A small masked image model, trained from scratch.
Training: soap at rate 0.0029, batches of 128.
Data: trained on crops of objects in photos (Visual Genome), 123503 training examples, 17.2 epochs.
Rows from block 1 of the decoder of a small masked image model, named by matrix and row number. Rows with one number belong to one neuron. Each number is 128 + 24 x the weight over its row's rms, rounded and kept within 0 to 255. All counts start at 0. Numbers have three digits each. After the name is the row's rms in percent of the matrix's.
Before each neuron's rows are labels from the 100 images, of 14976, where the neuron reaches its highest value: "peak at" is the part of the image that holds the peak. Only what is clearly more common there than usual is listed. The data: crops of objects in photos (Visual Genome). In brackets: how many of the 100, against the usual share in percent.
# fc1: MLP up (decoder.1.mlp.fc1.weight, 768x192), inputs 96-191
# fc2: MLP down (decoder.1.mlp.fc2.weight, 192x768, transposed), outputs 96-191

peak at: top left (64 vs 11.1)
fc1.504 100:148141112131127115135099138141127152135115127137125104168130138111129163116109123131125127125094134182130136103171148134124157134089124131145125139160145109093147117129110135164153148183123110099135151128141183130168151148124124159126118089156165136110165118080110150120067164117147147148
fc2.504 116:152144110134127105123143138140129141085110114098114118129128099115166076129095117172136130097121135132136128122170109178131121117132145104125118144085134125123142129118165123130101148108080117115166121115121079131109129098145061132128105142149133138105099114124142123078118105167127140160

peak at: top right (57 vs 11.1); bottom right (32 vs 11.1)
fc1.592 110:140009039065069104121122120142118147136133165133145168138113117137115105126133128135148123146138140115125137108094089110157120089133132138116136076184139142081128112116125163127135116145117130165140130128109109133099141133147128150124159148132138156137153127153124158149134161119116157120
fc2.592 084:068123107136125144096149099130098123104151130119133125106136111148207162146162107107124154109132143133141096124195134169127149152144105138153119246122131119106133126101106105118117127124117130111098100136115120131125116139145125165135111134099134142098113138144156135113127103101123125112

peak at: centre (77 vs 11.1)
fc1.300 105:139170123091159127167140112130118157135104124113168115179112182137122101154163126105124125108120124093101135146100088144123135126134115148137131088146134118107151134148156148112154116177145089141124123114082133138114101113119121144126193148148154135175099137191139182154063131113155139091
fc2.300 087:177158111083128185137111121113131136178124146094142123134122055113124127114133151125117097161124127125145134130119122113138127127126164131137117126103108137095112121127151073138163147099096126085086126138125127123128131104104171135119145119114125163103128140150116089138113179111121168137

peak at: top centre (32 vs 11.1)
fc1.757 120:125138129123123119145122142142153161126143126152123128122162134124140121145142160139103140124161107126143129140129108164143144148137157162125138111148153147128124129113090137118090132147120102129154096147145090110144132104099149134113105132099068100100094109147111131055082106115071082086
fc2.757 118:126088146120091131154087120129115135134137136077133133132120130115117132090106113097106106139127128115093145128138108094134101114141120099120142143104079126119124135148143161140172139106156156145094132133151191089146120169118173160144185137179123134149140131118099115150160133194119152125

peak at: top centre (52 vs 11.1); top right (46 vs 11.1)
fc1.290 101:118103169129136140124107133147105089155124152131139141099150123149117180122076137121150148136116100132103146103169139129136156122127140165123104101142124098129121163132147154169101138099095123157131146100129111119131172150154121115126122115128138141105122141153118143152131126138097120118
fc2.290 103:135107123135144139132113132124145119099103120136134114139105116149096107127206127112115192171110129127158146112143121130142107163142161108179119154113115139157131122110050161118143128118149151097121120120152145148120144125116162098113124118077133114155131085131131120128130137117104125161

peak at: centre (40 vs 11.1)
fc1.432 085:148195139169170137138117170100128139110100148135098148145120139128137097134159123141130113147113163120059117121096118092082173138115096134068144101196177157115100107157139125160164156146155153137147130113105122151122137131183154148133156138143141112138152093168134141133108115157151156112
fc2.432 098:203146131120114117109100125151148139131171117117134131122123096145105134137089131109153066119121137114154123105129153145142057117143156149103134146120126122165112126123135153125116114135143114115117109104125176143106123137145102153140112107107130123114090123129086126067132157102110139173

peak at: bottom right (32 vs 11.1); bottom left (29 vs 11.1)
fc1.495 107:092137128170125134141138126137128131158108146144095102127122160131124138153113112128137097109144145137129165135152131155131106139136085136104128131148131132162125146112143162133150153134113153132155126134122129133118134109119096122165105149190134136112109122116128137134136119138097121114
fc2.495 109:140107131133127118124117140132139138141145133140105129108131089119105152129142141170129114123128111097166094141094123126126154137146135124142120110155101119128133108136144117136067122129148077110086131123127136142137137137089171071119132116068126139118096095105110129102136144094145138144

peak at: bottom left (54 vs 11.1); middle left (28 vs 11.1)
fc1.176 095:113145071106129102159112122087138166134107140150130131154101157114158126106164104177139153128138130127140111102132158140157158144119146126147095123126185114170133158124142096124142136158136120080101114114127154130128142110123116114144141118123117151141125113067116090141147135120146181157
fc2.176 112:117094111145133112105097117138123103103058159121171134128105082123118105127145106182106142106125116117109107144182096124103094111114112090130111083182146122154173124126178143111148128122123151154165162131123181103105123113119137076073083138125158127162131130134125115159124160126133134125

peak at: top centre (41 vs 11.1)
fc1.635 107:126192138129139099136122122155148161147132107158151082187126131121127095118138074152102167143106128079138089092116153111119170125135085133104100146117117105122134135101187097161128128128128104138093191118155151096101113131139162071131115141138104112111133119109101140110094128137131135101
fc2.635 128:132109131108143159093141135119115100134157124125105114109148058126054101130122083139146117098154098138153147143135078153130103194087109144098122096134118123144146139133179136120137112171126104152128107102139142133145118119117105166152185168120110131147101127170105115150115099093136143146

peak at: bottom left (39 vs 11.1)
fc1.288 095:133116104131107143157105138138167156126124122126134118152139118122158117124150191103090149148160107082149140123061126122182140107103145124116173125156121123112175126148145143127075136093108121089117121079119166113095110128131131123122152122136113107173128114138109111091165104105131137111
fc2.288 094:129137149111137091135098145089120132144140191147125119139122125127109180140107131121128154094132131153163131158147137158123102132117104134159139128125093134124135118109121138095185146158155163142168139102137167117120124110104123109160098160168145111103136166109143143144095119112147136089

peak at: top centre (44 vs 11.1)
fc1.347 096:103171131145138158113145121110140141137125110116107122162129136145098111113102077148157090151140119103173119136122127178083179137128085130158114098155087124132154153116120149158165138149186115103086174138122108133118121151138110138106164152185119131119125095120103107135123114169125135155
fc2.347 089:156114154125147142130161111128110151142108132115132122148122186106129091123152096141091129103138160112100051123131108099158107084127109118090141130120143141157138124139114135131140107154136111173177129131137127145132113120127187165131150136116113130101159138113118136120111119162104158202

peak at: top left (54 vs 11.1)
fc1.256 106:122067141123134119107095110146074069114108120153120114088103127133144126102124117106148154130113171133144149094121118153133107107150119127127156116141085127124180121137094151114115113089154098131131109094134187132129139128115107143103142140169126096127122142137125118118144137108092170144
fc2.256 093:125138104096096198125158123156119120111189106095142104121143153114152147139146142129103126136128108108075122111167117111130116159134122091143102150083115109102155124088140083103187112161068145139081141144153068092129128140150100128134140119098153129131132112131112156115135140113143142143

peak at: middle left (64 vs 11.1)
fc1.430 100:129110131124132136100102129121145159137118145140119130148109117116134102114081119137134105147128123135056115112160113086118074096142147146141131129148117123136127120135152145149158149129141128174107132129129120158139177150135129171148151149101112170160146132152115150178183175129124175156
fc2.430 111:119150134146187144120107136103115119085111125129137131122110138109148117127187136139165172160111114128200160117141161186110153143132146091086119167123082134110165122133147103131092161109079117092171114145123130129126133097137126129116082089141164135163126089119131172128110133141155138174

peak at: top right (40 vs 11.1); middle right (30 vs 11.1)
fc1.575 098:127079091142140121163111137126113135137128159140068147138122086134102100168139119150147109112140136155106132142127169115146098121121134100154123114114145096159144125120130096166127184135114151157094141136148123099157116161145109094105155137170135136144118120137128117125151124147140156143
fc2.575 091:142065140134197143120173161173136109183109134166153136080134080124128106121118080157119121111125136114089107147117108120132138086120126099101125152069121107130169131130086117119109110114133135165099115141139132110132178140112150121150138135139129134144138102134142105143160159140146143176

peak at: bottom left (63 vs 11.1)
fc1.338 099:147131104129146123150174120114173149122132150136119147127163155117149121096133107167145176136134147134126107101135105146118166109138138164111124142157142110097144127168160137115127100112107121146159143093142145114127089122144096105135114084119134109142118126144122125064117107153157137152
fc2.338 107:123107147124129151134146133133096137134109139151139142149120162128143106126087149177141104120125139123091115118123115091146083105148136129121130105130152129174100134134145132137164096137132187158167125142109122126128110127135128140118148159148136101123156175163103138168141120172156171104

peak at: top left (67 vs 11.1)
fc1.219 108:143126109111123130133105147100101131107136173101137155114154121111191153091129132148109137099095158139106159127158162153167136131152129128144123134083131138148176126105193109117128124095127158132121146113105120108111150144107129143108123097126126151134118128102138099148137107073102125155
fc2.219 103:117130101120088161143169123144121131084134141138136114127133097118156145122136128066063133138132121115110078113163132083124095103118158131129131156081097106118126108118088111143123128124161117135112113136103152134125120118103190135127108140119127121108133114140134137114115134136113091149

peak at: centre (65 vs 11.1); middle left (27 vs 11.1)
fc1.468 079:084161179139174127128126121140137121137156117142131105108114145161139166146063105117129124145124106147100111166145129125131118133109137142119119124138151149129146115156081096138115124106066176138130110130115129136113150132140103142124113179135125108093132142078116107118112149147136125125
fc2.468 118:134134121127096129115095131154114139136147121122114137149131090137128099130205127147166118100133124147109110130119114130139120119132117117148119160098102117086146114104128146114139115138183144133104108108136130134133125100106146168143177130109144130089170136133120127180147086139138122134

peak at: centre (46 vs 11.1); middle right (29 vs 11.1)
fc1.640 097:099155159155146145117109131123116129124139123108121115077123123140117127126036125087142143113170116078097137120162150122128116101101139119135120146077143133154098152156130121131110109124110114166157150125091167146133140127146151111133148132128135150148112142102124150131162108121137125128
fc2.640 099:139167143113176114119141097129127124122125093179141120144141132139148118153204114139159123134136130130163109140090128127088078130132104142149118140126178110136169132124084133105171138136154157099119140104141105133134129133120120177076127114130102134121154149158121108155137111126113129157

peak at: bottom right (53 vs 11.1); top right (43 vs 11.1)
fc1.226 092:142100099075109172117116136159134167120158169120130150136098092102098151107154155128170105114114164105095157096171085126150108123144130148117117113193117058128146138123116143110132142170125153146118154137148139105158137115152089112141181123132145159116111147142122171137133111168120139128
fc2.226 090:130129120107058132114132146137135077119124136142121115104157130135121130154135129101111106150123139111090100118112147135116120142125135150117118149133125147136177127096162086118143160129128133130160109144123114160136121129101129159123136115076138149115086090111125128130118160135129138141

peak at: bottom left (47 vs 11.1)
fc1.607 093:113195101174136148115073088136114106107142148140123105117158153148104137076111118149125143158088111128125091129167119114116128097158111125105124145172105098113146098146125122140120155077096126129130161133150177112105123173140125127155125152093151100146136131150144123092131146151099138098
fc2.607 080:124053137091108157143132148109145124142091111107126149144169150115154051141147130097162142083112157127137177125189122094113138083122142118161129137089125149147048143135120119145133094137173150174127127131080158142124136134152155099105113118172140148150134138110096128138116110122136122104

peak at: bottom centre (46 vs 11.1); centre (33 vs 11.1)
fc1.279 093:091175152186187138126131133139103116144125119116109154138143168137104135120032110106137105113165154110101126128153122174094110102142146138084124121058116175155112157147179094128159101098161116170120132111112142148150140137120105153130117137134144117135104141120138114149113147163130087105
fc2.279 097:121165127102086153120087146114132123119160116119148116153152083134157151121173110075132138113122121124101129102084097109109068138128072109151133110068129135112160131142156164122112147142110139106147125169109110123149155088124134171130100150121134145113152129133104144110114141138119153178

peak at: middle left (39 vs 11.1)
fc1.53 117:155133096124070100124148140103110132135100153167106151135111135108156104161101129141126123069153171165077143115120108108111150128153129117173112137146096164119160124171184111143131187146138153136108106128181134135122155144114127145122158158126131140145211128146136131160124136098131138133
fc2.53 105:098141164130157132143126102143137098092108134130118134124113173132165140128146142127152133108122131145169155150134137168145104129121124074116129196093138112171154101118141119132135139121160086112184084114140156149127117122111094125139084131156124111067125106134117148104130142114124112136

peak at: bottom right (28 vs 11.1)
fc1.216 098:104132126125114132094144125112123124139134147121138133142103131132161192132124129182142184094134186108130145120100147140127140108123107125102174136106108096179162146112179132156120123181120155138130111095100140161090138118090094111083178147105126134143123141120141094143142134131144147154
fc2.216 106:125133111108144090137168135105143129108089129120150130138118093126137053130146104079094110080147155126143126123166098124117162153102097104194124110116127112125185119126054089108143126159155107163169120162144151099131108169151158131159164143141126132155141115134109125098123136102109126095

peak at: bottom centre (27 vs 11.1)
fc1.281 094:152130130136145133140146130146124076135200160149113138154099142174164114113100133122135144167153131130177105094140145132153137157150137139094144147120119115143162128130089141128111126145125132105111140113149105095131103169084129132102140139099083119096156109154131087106132088126132077115
fc2.281 100:087158077120164155151106149148132101106082130140088129098149097123091119124151078127130116139121105129098109089101124143093110095128131088123116116153116110119130150141142094092158144122113130171137128095107166099127131106122155156157096127155102149153153107127113123172102171166147138159

peak at: bottom centre (29 vs 11.1)
fc1.527 112:145094090106131134119137131140148123093147085124087111159118134163122123066123114137146122108177168135116106133150113150135175103131106151121140098147110139135117117133161123142112109107080118130129126122125105112158101129145161085133163134158118116167114149154115133133122120142151162140
fc2.527 098:133108148143148122130159138116149095136173127117178123086130104149087132126118104147118109144118139129156082104151142137152109164129128108175130126153128084129073108141105125125132145137136133097132150098110135131117136093142165111125116135108130123114091122144136119118139162090155141131

peak at: top left (46 vs 11.1)
fc1.629 099:138168143131161107112111121130121166141137153152108103130116113130113165128114135168132156143072145133132135115148148125124160136139147137122111180118116121127152133146069142109150070072094135079155129064118101095136134106142088102115111162123132101077183101155111110136124144185114137077
fc2.629 115:110097093113114114116136145103118131113093108137141145127122133119139153134088102092099101115143132131073149141172111142137102075140104138135122094082157135135152118099116137128091145124164151102079177143109170153128115096168132118135163109137128144091094121145125114120127137144133119125

peak at: top left (78 vs 11.1)
fc1.540 116:154076103104107097132115132133096099122158112137136123100149124189121132120144117099154152146116104134168167134138114165155112107143123158136166095153115136113164097130115149105136111107178144111125089104126154122137144122120109141117138134145138129109138134145131107098125115117092146085
fc2.540 103:113134133125126161156115142144113153139150125131114119165117136103165134148120123138114115126154129118047085124164075079132144172098126126123138168093151109127126127114122118134102131123079094158138128136146094091156117110155130132121142157126127113128118122118113105129118161099140121117

peak at: centre (36 vs 11.1)
fc1.643 130:130163101120152114107103143103202136161139124122160118159137102121129115141142114051117108106178133118126076107154111109159083129139142113134121128117106152133155142125113097100123151150121132163102121161100122111137128104125171154145161182152110124155111119140139148127096131138094162111
fc2.643 103:128112112160164105143104111141155116113115146127141127141164114141152126137134136131143121133130109151145091125113141213153106149144144068137110172082122150135196106141155124114155150110102085092143125116115133129154132178111115156055161106120122106127130157131116127148137130089144154108

peak at: bottom left (27 vs 11.1)
fc1.314 107:113176115184127127109133126126119130144157149107114120122107200114147080110136091148118138089141113148124143130130155100139113148125100111123137146132117127126153125119111114113172120111092195078195145111153099117142095149142100116136154145189141129105100147135118175117135112149127092102
fc2.314 113:118148119139106096123116132156135154095105132147109144128133094129090184129156126097134123124151100142074097124153140136119122098113106147160106119114133099133112125125142186150054124124174126142109098133134142108125132106175169123109179082066134131128111167105121137121092144135109138130

peak at: middle left (58 vs 11.1); middle right (28 vs 11.1)
fc1.365 105:107137171173179151133095138113134116119134113103104121093113121115131114108044121106147098141134130086071147145173153132128130131110135104121124156107109138151098167145127142125139130113110141157140141129126142155123163147121145120137122126126151145165123134113116129149167123107114140129
fc2.365 102:120188127100181143130145107146137136107140119137136116129145143139169174147203129114144168116130144139155139129100109135142097125140118127140110115142127130139175133123100127108148118148129139106138099119100100129143132124125106148111120110127114133094164140113137107129121113148122132117

peak at: middle left (47 vs 11.1)
fc1.543 108:121163112174152124121090135099163112142103135092097069144134084096144126104142149089131110125129130090123085136176128140137101127134115119124134149117132103133146133137091125127103116124182118115107127137104145116118152147110176151145110163135116117173160136151138165160131109135158175125
fc2.543 106:143127117162137133144134131149126127086135116172156136104172152139135109149130111167130101115129108141145117132133153113126125154136150116095112146093133142124166132146170115118183146146043159129126137135117105143129132122177091133091138123161128112127089103117118073088141133121152093090

peak at: top centre (56 vs 11.1)
fc1.452 116:115155095166159134127115136094138132149108088120094115124120112131108094152135115122096109102143110103160152109132104115136106139158133133086100124074157122143149127099086108104150146163133177157121111163103119114125097084125138159127103171123108107140105122133179148104131141127136091153
fc2.452 115:121166124106130158116137115111134169084135163140137140152100106127126158127102138145152093119125113150130113132121123119130173179109123174176110109166140145082162140132165165123108141147120094066113151078127094123135122140080099083141144105131151132127129090134111095123107175142134116078

peak at: top left (52 vs 11.1)
fc1.621 102:110095117137117127141120149112139131125093134110095117150138110115116160146116087132122140117092136150109110125130166124104153112136135135146148137143111128144166138098174132154125123140148109124150113162117166109133139153165143176119137119137153170156148136108127145159131126121154153147
fc2.621 084:141152166107139103147095169143133149113079139088126121136115085146112114120121127098127106135131109144068095099145103101114153082101133072145145111119177154109153128141141131136129142152145136129155129126122164115137144153108176114116176132120117141148146173122131087123113178150102090172

peak at: centre (29 vs 11.1)
fc1.737 096:150127112160172139150140099129099101136127148102113104145131115160152112129130118115161141113100167143124139155112109106162120159158134134166116128138107138157122105113072091150163110115180122131148133099157103106118090160131127101115106132156120102151154110127096111072087100115109121144
fc2.737 094:095118127139145118129103105089101130106068124159153135129123107129136154124122136131088101137138125137117123110107156108149127112150133089137120097137157118101153130126083063120131140117109165066121113112135168113104118128147123159150166110109118145097139169129132136162120133177137067113

peak at: bottom centre (45 vs 11.1)
fc1.84 116:126207128172142159122138126099134106151131139121087130147179131133152072148103132154124124133138177118101142142101080142105116088124110154072156140015122152124136135140117104096124109146143175167177129131124152145140125131115125169091172146159131131125146128144110133119096125159142123103
fc2.84 114:152127125135122138150139120125131122094152132125124136116143136146136171127144146141129160164133119135190095126141174155131136156111147166155128033179131120133115110107182115147154113139099097079074094103119098149145129140145115070119119087069113130103097170133162117121126139098103149126

peak at: bottom left (37 vs 11.1); bottom centre (28 vs 11.1)
fc1.188 094:151144109130120127135116137107125147126175140137152113151146085141137132143118115142108136144135133146094140117102138118113154065115155161082100112160161159116152114142156106147121110155135142095142115122164137150091074087095122118142145139142121158107122116124107095116123169114136137147
fc2.188 091:118137100107129117120134131135154115088102136081151112132122110132091123156128116140158101082129160120151145115150128085116113122106054134146161131151102092152156140106085164132152110132188146131118129161139230110143127129125119095105127146147109125150161121111099176115107147123140138112

peak at: middle left (94 vs 11.1)
fc1.240 093:100073122080101114116129131100131142133119152149113126145105122140112133130080122164133106124127133127051117117112130125151133106101144142101129098163144144155091133130163132132131149134091129148124143108121091147103135137147129118146142135136127148140091144146144144150145142113123154151
fc2.240 076:081108131143131139137132138095132120113107123157149127134120150140152112126236124095117146145129144126195149126125139133144156170142153138158110198157157108124133123136087107139101127136118098068113139098093131132116147112100155104132118132092127121134154120096096131141134098105127092133

peak at: top centre (33 vs 11.1); centre (27 vs 11.1)
fc1.717 101:128177079143112091159118108149159116130184107173103108118152143164096143157129136119125121163149077167146134103172118199105119141150146161122126102135117108125149154136081134120132149156151132110099125143137063134079093102149149118123123185102120110099099105121103127112110116186119113113
fc2.717 092:112106119116167129115089142116129151132094127143151138118123089104151086128116123137102138073127148119066146117144133080148140085136108102135136125106143142144110138151114134109118138130141112126176140143116159117127150142120177126098133151124147139102150137128113158117107178087124114113

peak at: middle left (30 vs 11.1); top left (28 vs 11.1)
fc1.91 101:114150134148168145149099109144123080131144110141134128101116128182142149106121130140137150121161109151164152137149137116140128132119124143153136148138091122170150138109137136107130119153117099142143149126133124123126129123103123109059091128113105107133102114124137104089097073112130086091
fc2.91 114:114126122126090177108159143108131148123190125104131094093114103119131103120093109144102135121129139128124085120130139139141140138138095124114128100147131090105157124161123099127163126115163157157137127102138082111113135112112124180108136177164137127164145160134121165105137157123122143177

peak at: top centre (31 vs 11.1)
fc1.752 096:113116130120127142163112145126169138141178129125135133137117143158133090113151130107132102141158125089132176117118127132164100137130126140074101090136111138167137161143148073099091134157169160115125118074129132140130096120130075102113105127111121120084186070174145114085123151126107099135
fc2.752 105:103140098157133104113131130128105125129055119161117126133144099113127012136157133145164170163130129151123094166159143120104160137087142122115107124121109137135136115132119107133129111122138141154139106102069174164159125113188141105120159135117149122098098146113146176167103175144127102137

peak at: bottom centre (64 vs 11.1); bottom left (32 vs 11.1)
fc1.389 089:132178167180145132134113143098143123141083160128118127165123096124147145110116116156141095143122139159136103104147150186148165109138091142167126142134112125129148148165125178113109094109147159107109131133118118101106109168123139124116104148119140110120104127118081120140137100128100139099
fc2.389 093:147162105157153090142103133119114132095156157082102132153173131143144134125118129112142154155129132132177106115094135091111126133133123089089144150111109115153153111101133081143150129143149139184155128130159128139134137157118176079145164143138129089103159115109110132124138117120125122113

peak at: top centre (34 vs 11.1); bottom centre (29 vs 11.1)
fc1.185 095:150155130138139115146119136136129145154134141118137115102141126141090117106112172085101152117084088135133128163188125165168100136138153140170110106139130100128148164156115122125091092073086158131132092147139104154132107137101145173148080089106129135136128127132102066089138136143106133113
fc2.185 103:111140133134172163113141116128138081073114110106135121108145143138113155124169129118137154112128117126110086131112051083131200161124129118101125177105090149148112148151121177104131135130131130149123110100121179162128120100156123080139159172163122122134161113121124114115131118103150159124

peak at: top left (67 vs 11.1)
fc1.44 120:119144073087089133119122141117123159101122159119130167137145130093165132115096157157123126113103145159082121101178129108155112120133146111124124140083137155138155162130126124135147165159146152138101145143108119137143134136080134164136108132119097165159144128106164148154115123086136106141
fc2.44 103:124126084116073172149134114127151135093140121160132149155131118133164133139156169059090121129132096127130077116134124096118109108112136057136125141057095134104149121148145097120096142136131120121127116118130084146119140091153158150111142137094121128115135098116148112121128135138108131169

peak at: bottom left (60 vs 11.1); bottom right (28 vs 11.1)
fc1.451 087:152109083137100125134132151131116147132153155134125093141128100139111122107114130187092137141115103177168162110126126107125168114116151168107154132193119102101151118124091136130152143120126174116112117168158137150103104124154176100174136134111115119128149136164113112131104127138106115135
fc2.451 100:133110120130101127118129120125093121154151118122166131121121151127147138136143102151155136116127136142070121152108123126146124147129106090129143146089171127158156127133136140141167145126152124192163136143110141105143157154106097223110152139116122123139113132135131117157148149129157114138

peak at: top left (45 vs 11.1); top centre (30 vs 11.1)
fc1.454 099:117139158149117104154145135128131120107138128108099084122141133172145117124141106139091116118109123119148135143109132081138086151095169121131119125153140155135111133138139151105176141094126098125204166099119114156144137107147127098114101108118133141107148119124124163134110133130076135107
fc2.454 105:175070104104151141117144092124134136161133136132099112110110115148157158108150128163152126113137147144114110130179138111115166135128074122127106139114109110092078144141085074083078120117103195103067107143128153125132108103145161084111124129131135120130103141158114086136116111139129160098

peak at: top left (31 vs 11.1)
fc1.673 101:131071111132121119128129152126130122127122157127110124125114143124152128152093159119145110095113169156103158144105114145138072129133096094113138093166156138118123107113131160154169113118110100165171136132119169172143162123146093138164147134180130123156105122114147149151149134125143123133
fc2.673 086:132130116132117168089150134129111125106129127154151126124112122116086148129158136183127119175144146139127118141193111131110180113124126173110146122141113128101135133128146083133076139120127148074098147132154113159119104120108107090123150092085118116130145117095110120141112123098096135097

peak at: top left (35 vs 11.1); top right (29 vs 11.1)
fc1.121 096:107123152158174131128132119143156162134078115107128122117120134115102142117124138152117143111105108130138169141155175139083152123121140149121125186143127116123166135126107077142126068130109131074106119172113158107143109102162133098085089093094117124151134153120137114086116160121103162110
fc2.121 102:134122109121147105095128172120127101165121115100147133141132120111119141130111135098082065122129112124123092151148075094134133105129133108145124109097176127108161133137135156136141135150131145197178108129123168120127132133171159135161204144156102130114123136147122077123125134136118131154

peak at: bottom right (72 vs 11.1)
fc1.398 101:089110145166158122110126123119149122132125104129118144123121096122176144167098123153107110111186187122054135109137083123122102114088109113115140148044169138156130153115130137100140122120105164133151130155107146144145124142116093159125139122194142118097121135117136134096137163117131101143
fc2.398 095:126148135104133090146134133097151124121091133080137142144153160134110107118162145115171119158128112126123126175172169111111128099122124127140140102150124083121143126134135180115076138136155143105109138122112106148157155188137140084156157118110129110154105130101126128106161112173125138087

peak at: bottom right (99 vs 11.1)
fc1.167 088:097077117079075135117118097146099111132112142137128103105100102123110139108123104120156095120161154109128155111096119139151116104113102115134131079097126139126124147117097165099088138112176136117138151122134156118115126114128153155117142181150158162159090139169138171150158133152135172152
fc2.167 081:094118142132089100139166099142115135095161126103127123113141180103162160140182139118169143126149113113113121110155165148140130143143176126116128190118127097119109128118114118122120110125124118156120052109121090125128133120115124145129107086088116135107138135156119164106103089118096130108

peak at: centre (35 vs 11.1)
fc1.648 107:151123125120166140129134150128230118141129076146123069187119123140146108185109144088142136114182091152123088127104103145150121140131113128114108121165091131106184089163153103124127135161116094134127144136114150122162148138134163150128112182141125112121132110142127115098120126102086154117
fc2.648 093:134123134141190110121108109124126135147110117145146129117127104131140143118147135106126184134127121136181190143128119208125099217132134133175138151149130141141132125130167136123111147122076130074139104142121155129129132123145061110114100113106127121124122144148129101139138128085116160156

peak at: middle left (34 vs 11.1); bottom left (30 vs 11.1)
fc1.143 096:139122134136104096110117122164087163130099146159137094120126130134123137113162125168164163122093109163076143133159168161122189132099160156119091132170109111102133148152133101109141122087095150118141109085133138150122086170151130140116142133130178093103116126103132153113102109149141184122
fc2.143 102:112126122152150137106147107146117173104089139127094137116148055108103091120113137122126130130115111119108107129129061116121094089119124048135103140083122109107141104156165135115125100135116152187162125099138156099118134119168126078151173161125130130110131134119138118119117109144137141135

peak at: bottom right (70 vs 11.1)
fc1.436 103:137066041050089125140151145186140147119135177136125175129118136127130113147148117157138121157134132131119124101100106107158140111129153124119130073222172104084116084094118123113100132155121124167129122123119095137109138137123157117109163123112142163164202111154137124155153147151144132145
fc2.436 089:112106100122134165138120104132111109117114123108135141120127131125122119136158108067119179137128150132131109108129140140155081111115119140142126244110120155137140114128102147119138152141114143138131101128097115129133123091126048151092168158154123150110090131129139114111141107139132124128

peak at: top centre (52 vs 11.1); top right (36 vs 11.1)
fc1.631 099:104163161185203111119111114092148063181109103147132105164115117139126124138103128183122097127128156140100142121126129138174175102130090139117130112094097113150112116129140095144100152149160117139127147132139143123130126149143108133136107144096122126119125089161143140095067157180138106161
fc2.631 108:124104148112163123103115137134129108130118131090119129120109090142108111150137133115114161111146114133157085114118154099095095154155150153159131078129119142145159135113165095116119110130099143118141083105143081129111103165146174080149208064131136109107117133134123094129179110131112153157

peak at: bottom centre (34 vs 11.1); top centre (34 vs 11.1)
fc1.683 115:099188140176149131143137129108147105142128098128144085113103132159096137118060163160144132186100103118079147149120109173148153150124140156094117148076165129150101136139119107120166128136126135125133116109138121122167101125123115095116134120087132072106140123119104116065124111118131133121
fc2.683 108:116136124099116108112151132129127130151101151116119126107115166140160134126149140109123131101115113144157129112130159094136089092137097073090129072151134132143131108113142151147093110133138116115140159161133144154120122103135113120165150172164116132102119170142140119101118123095123083144

peak at: centre (56 vs 11.1); top centre (39 vs 11.1)
fc1.366 085:171157093129138129130138138121077145118128166091144122117154128121148167070139108121108131125077129096109154146217133117155151121130136158161144113121146093137135124095137105080111118133126156090092146129150120136147124119107143128110093067120117168126140123100150110101122131187128116140
fc2.366 088:094127137140134112134157160145104109091081129136127117138139082136133109118140139120096135124121134125088096084114133092119110060153128105132144137113116097154139111128120161136143136130162143140165119124119181153125118154150141094152136084130131139147130147112112162116149140141126117160

peak at: middle left (38 vs 11.1); centre (32 vs 11.1)
fc1.95 086:134157176175110151161129173112126141108122125117094145149108130140142125131117134144114146143118148119103139130101082087087137126136098155151157110193170174134116107152167130164153146130117144147174139143123129145108089131092167110123135122160111092100167123156138127119129061103163144134
fc2.95 091:158171150138121107093104110131126106103094125125137148149135115145081140146102152114112059129125131155131138108110172151105085117127137116137112155145117142184171103147140171122142133113121115107118080112121180126100136131152114134084090123095126122135085167134120170091111186128087150187

peak at: bottom centre (28 vs 11.1)
fc1.561 085:161146107146175122074138110127119124128130150135136105142156148096135116131103126135097101111156135154151144066122156116121170109172133078164183123127141139097171101088107086107168150148077107129085134121136087138138133144139122159119158179130122135167076127173121156169118148122114147142
fc2.561 090:120140132135087159143144144107127121137098129112108129129138126117132127123054139121095117132142130127113111113121135068110114131122135150148140158088133146153105134122141144131162118153129174138161111129157135098155134136153203192086151158167120125084121120119141171185158151131150109153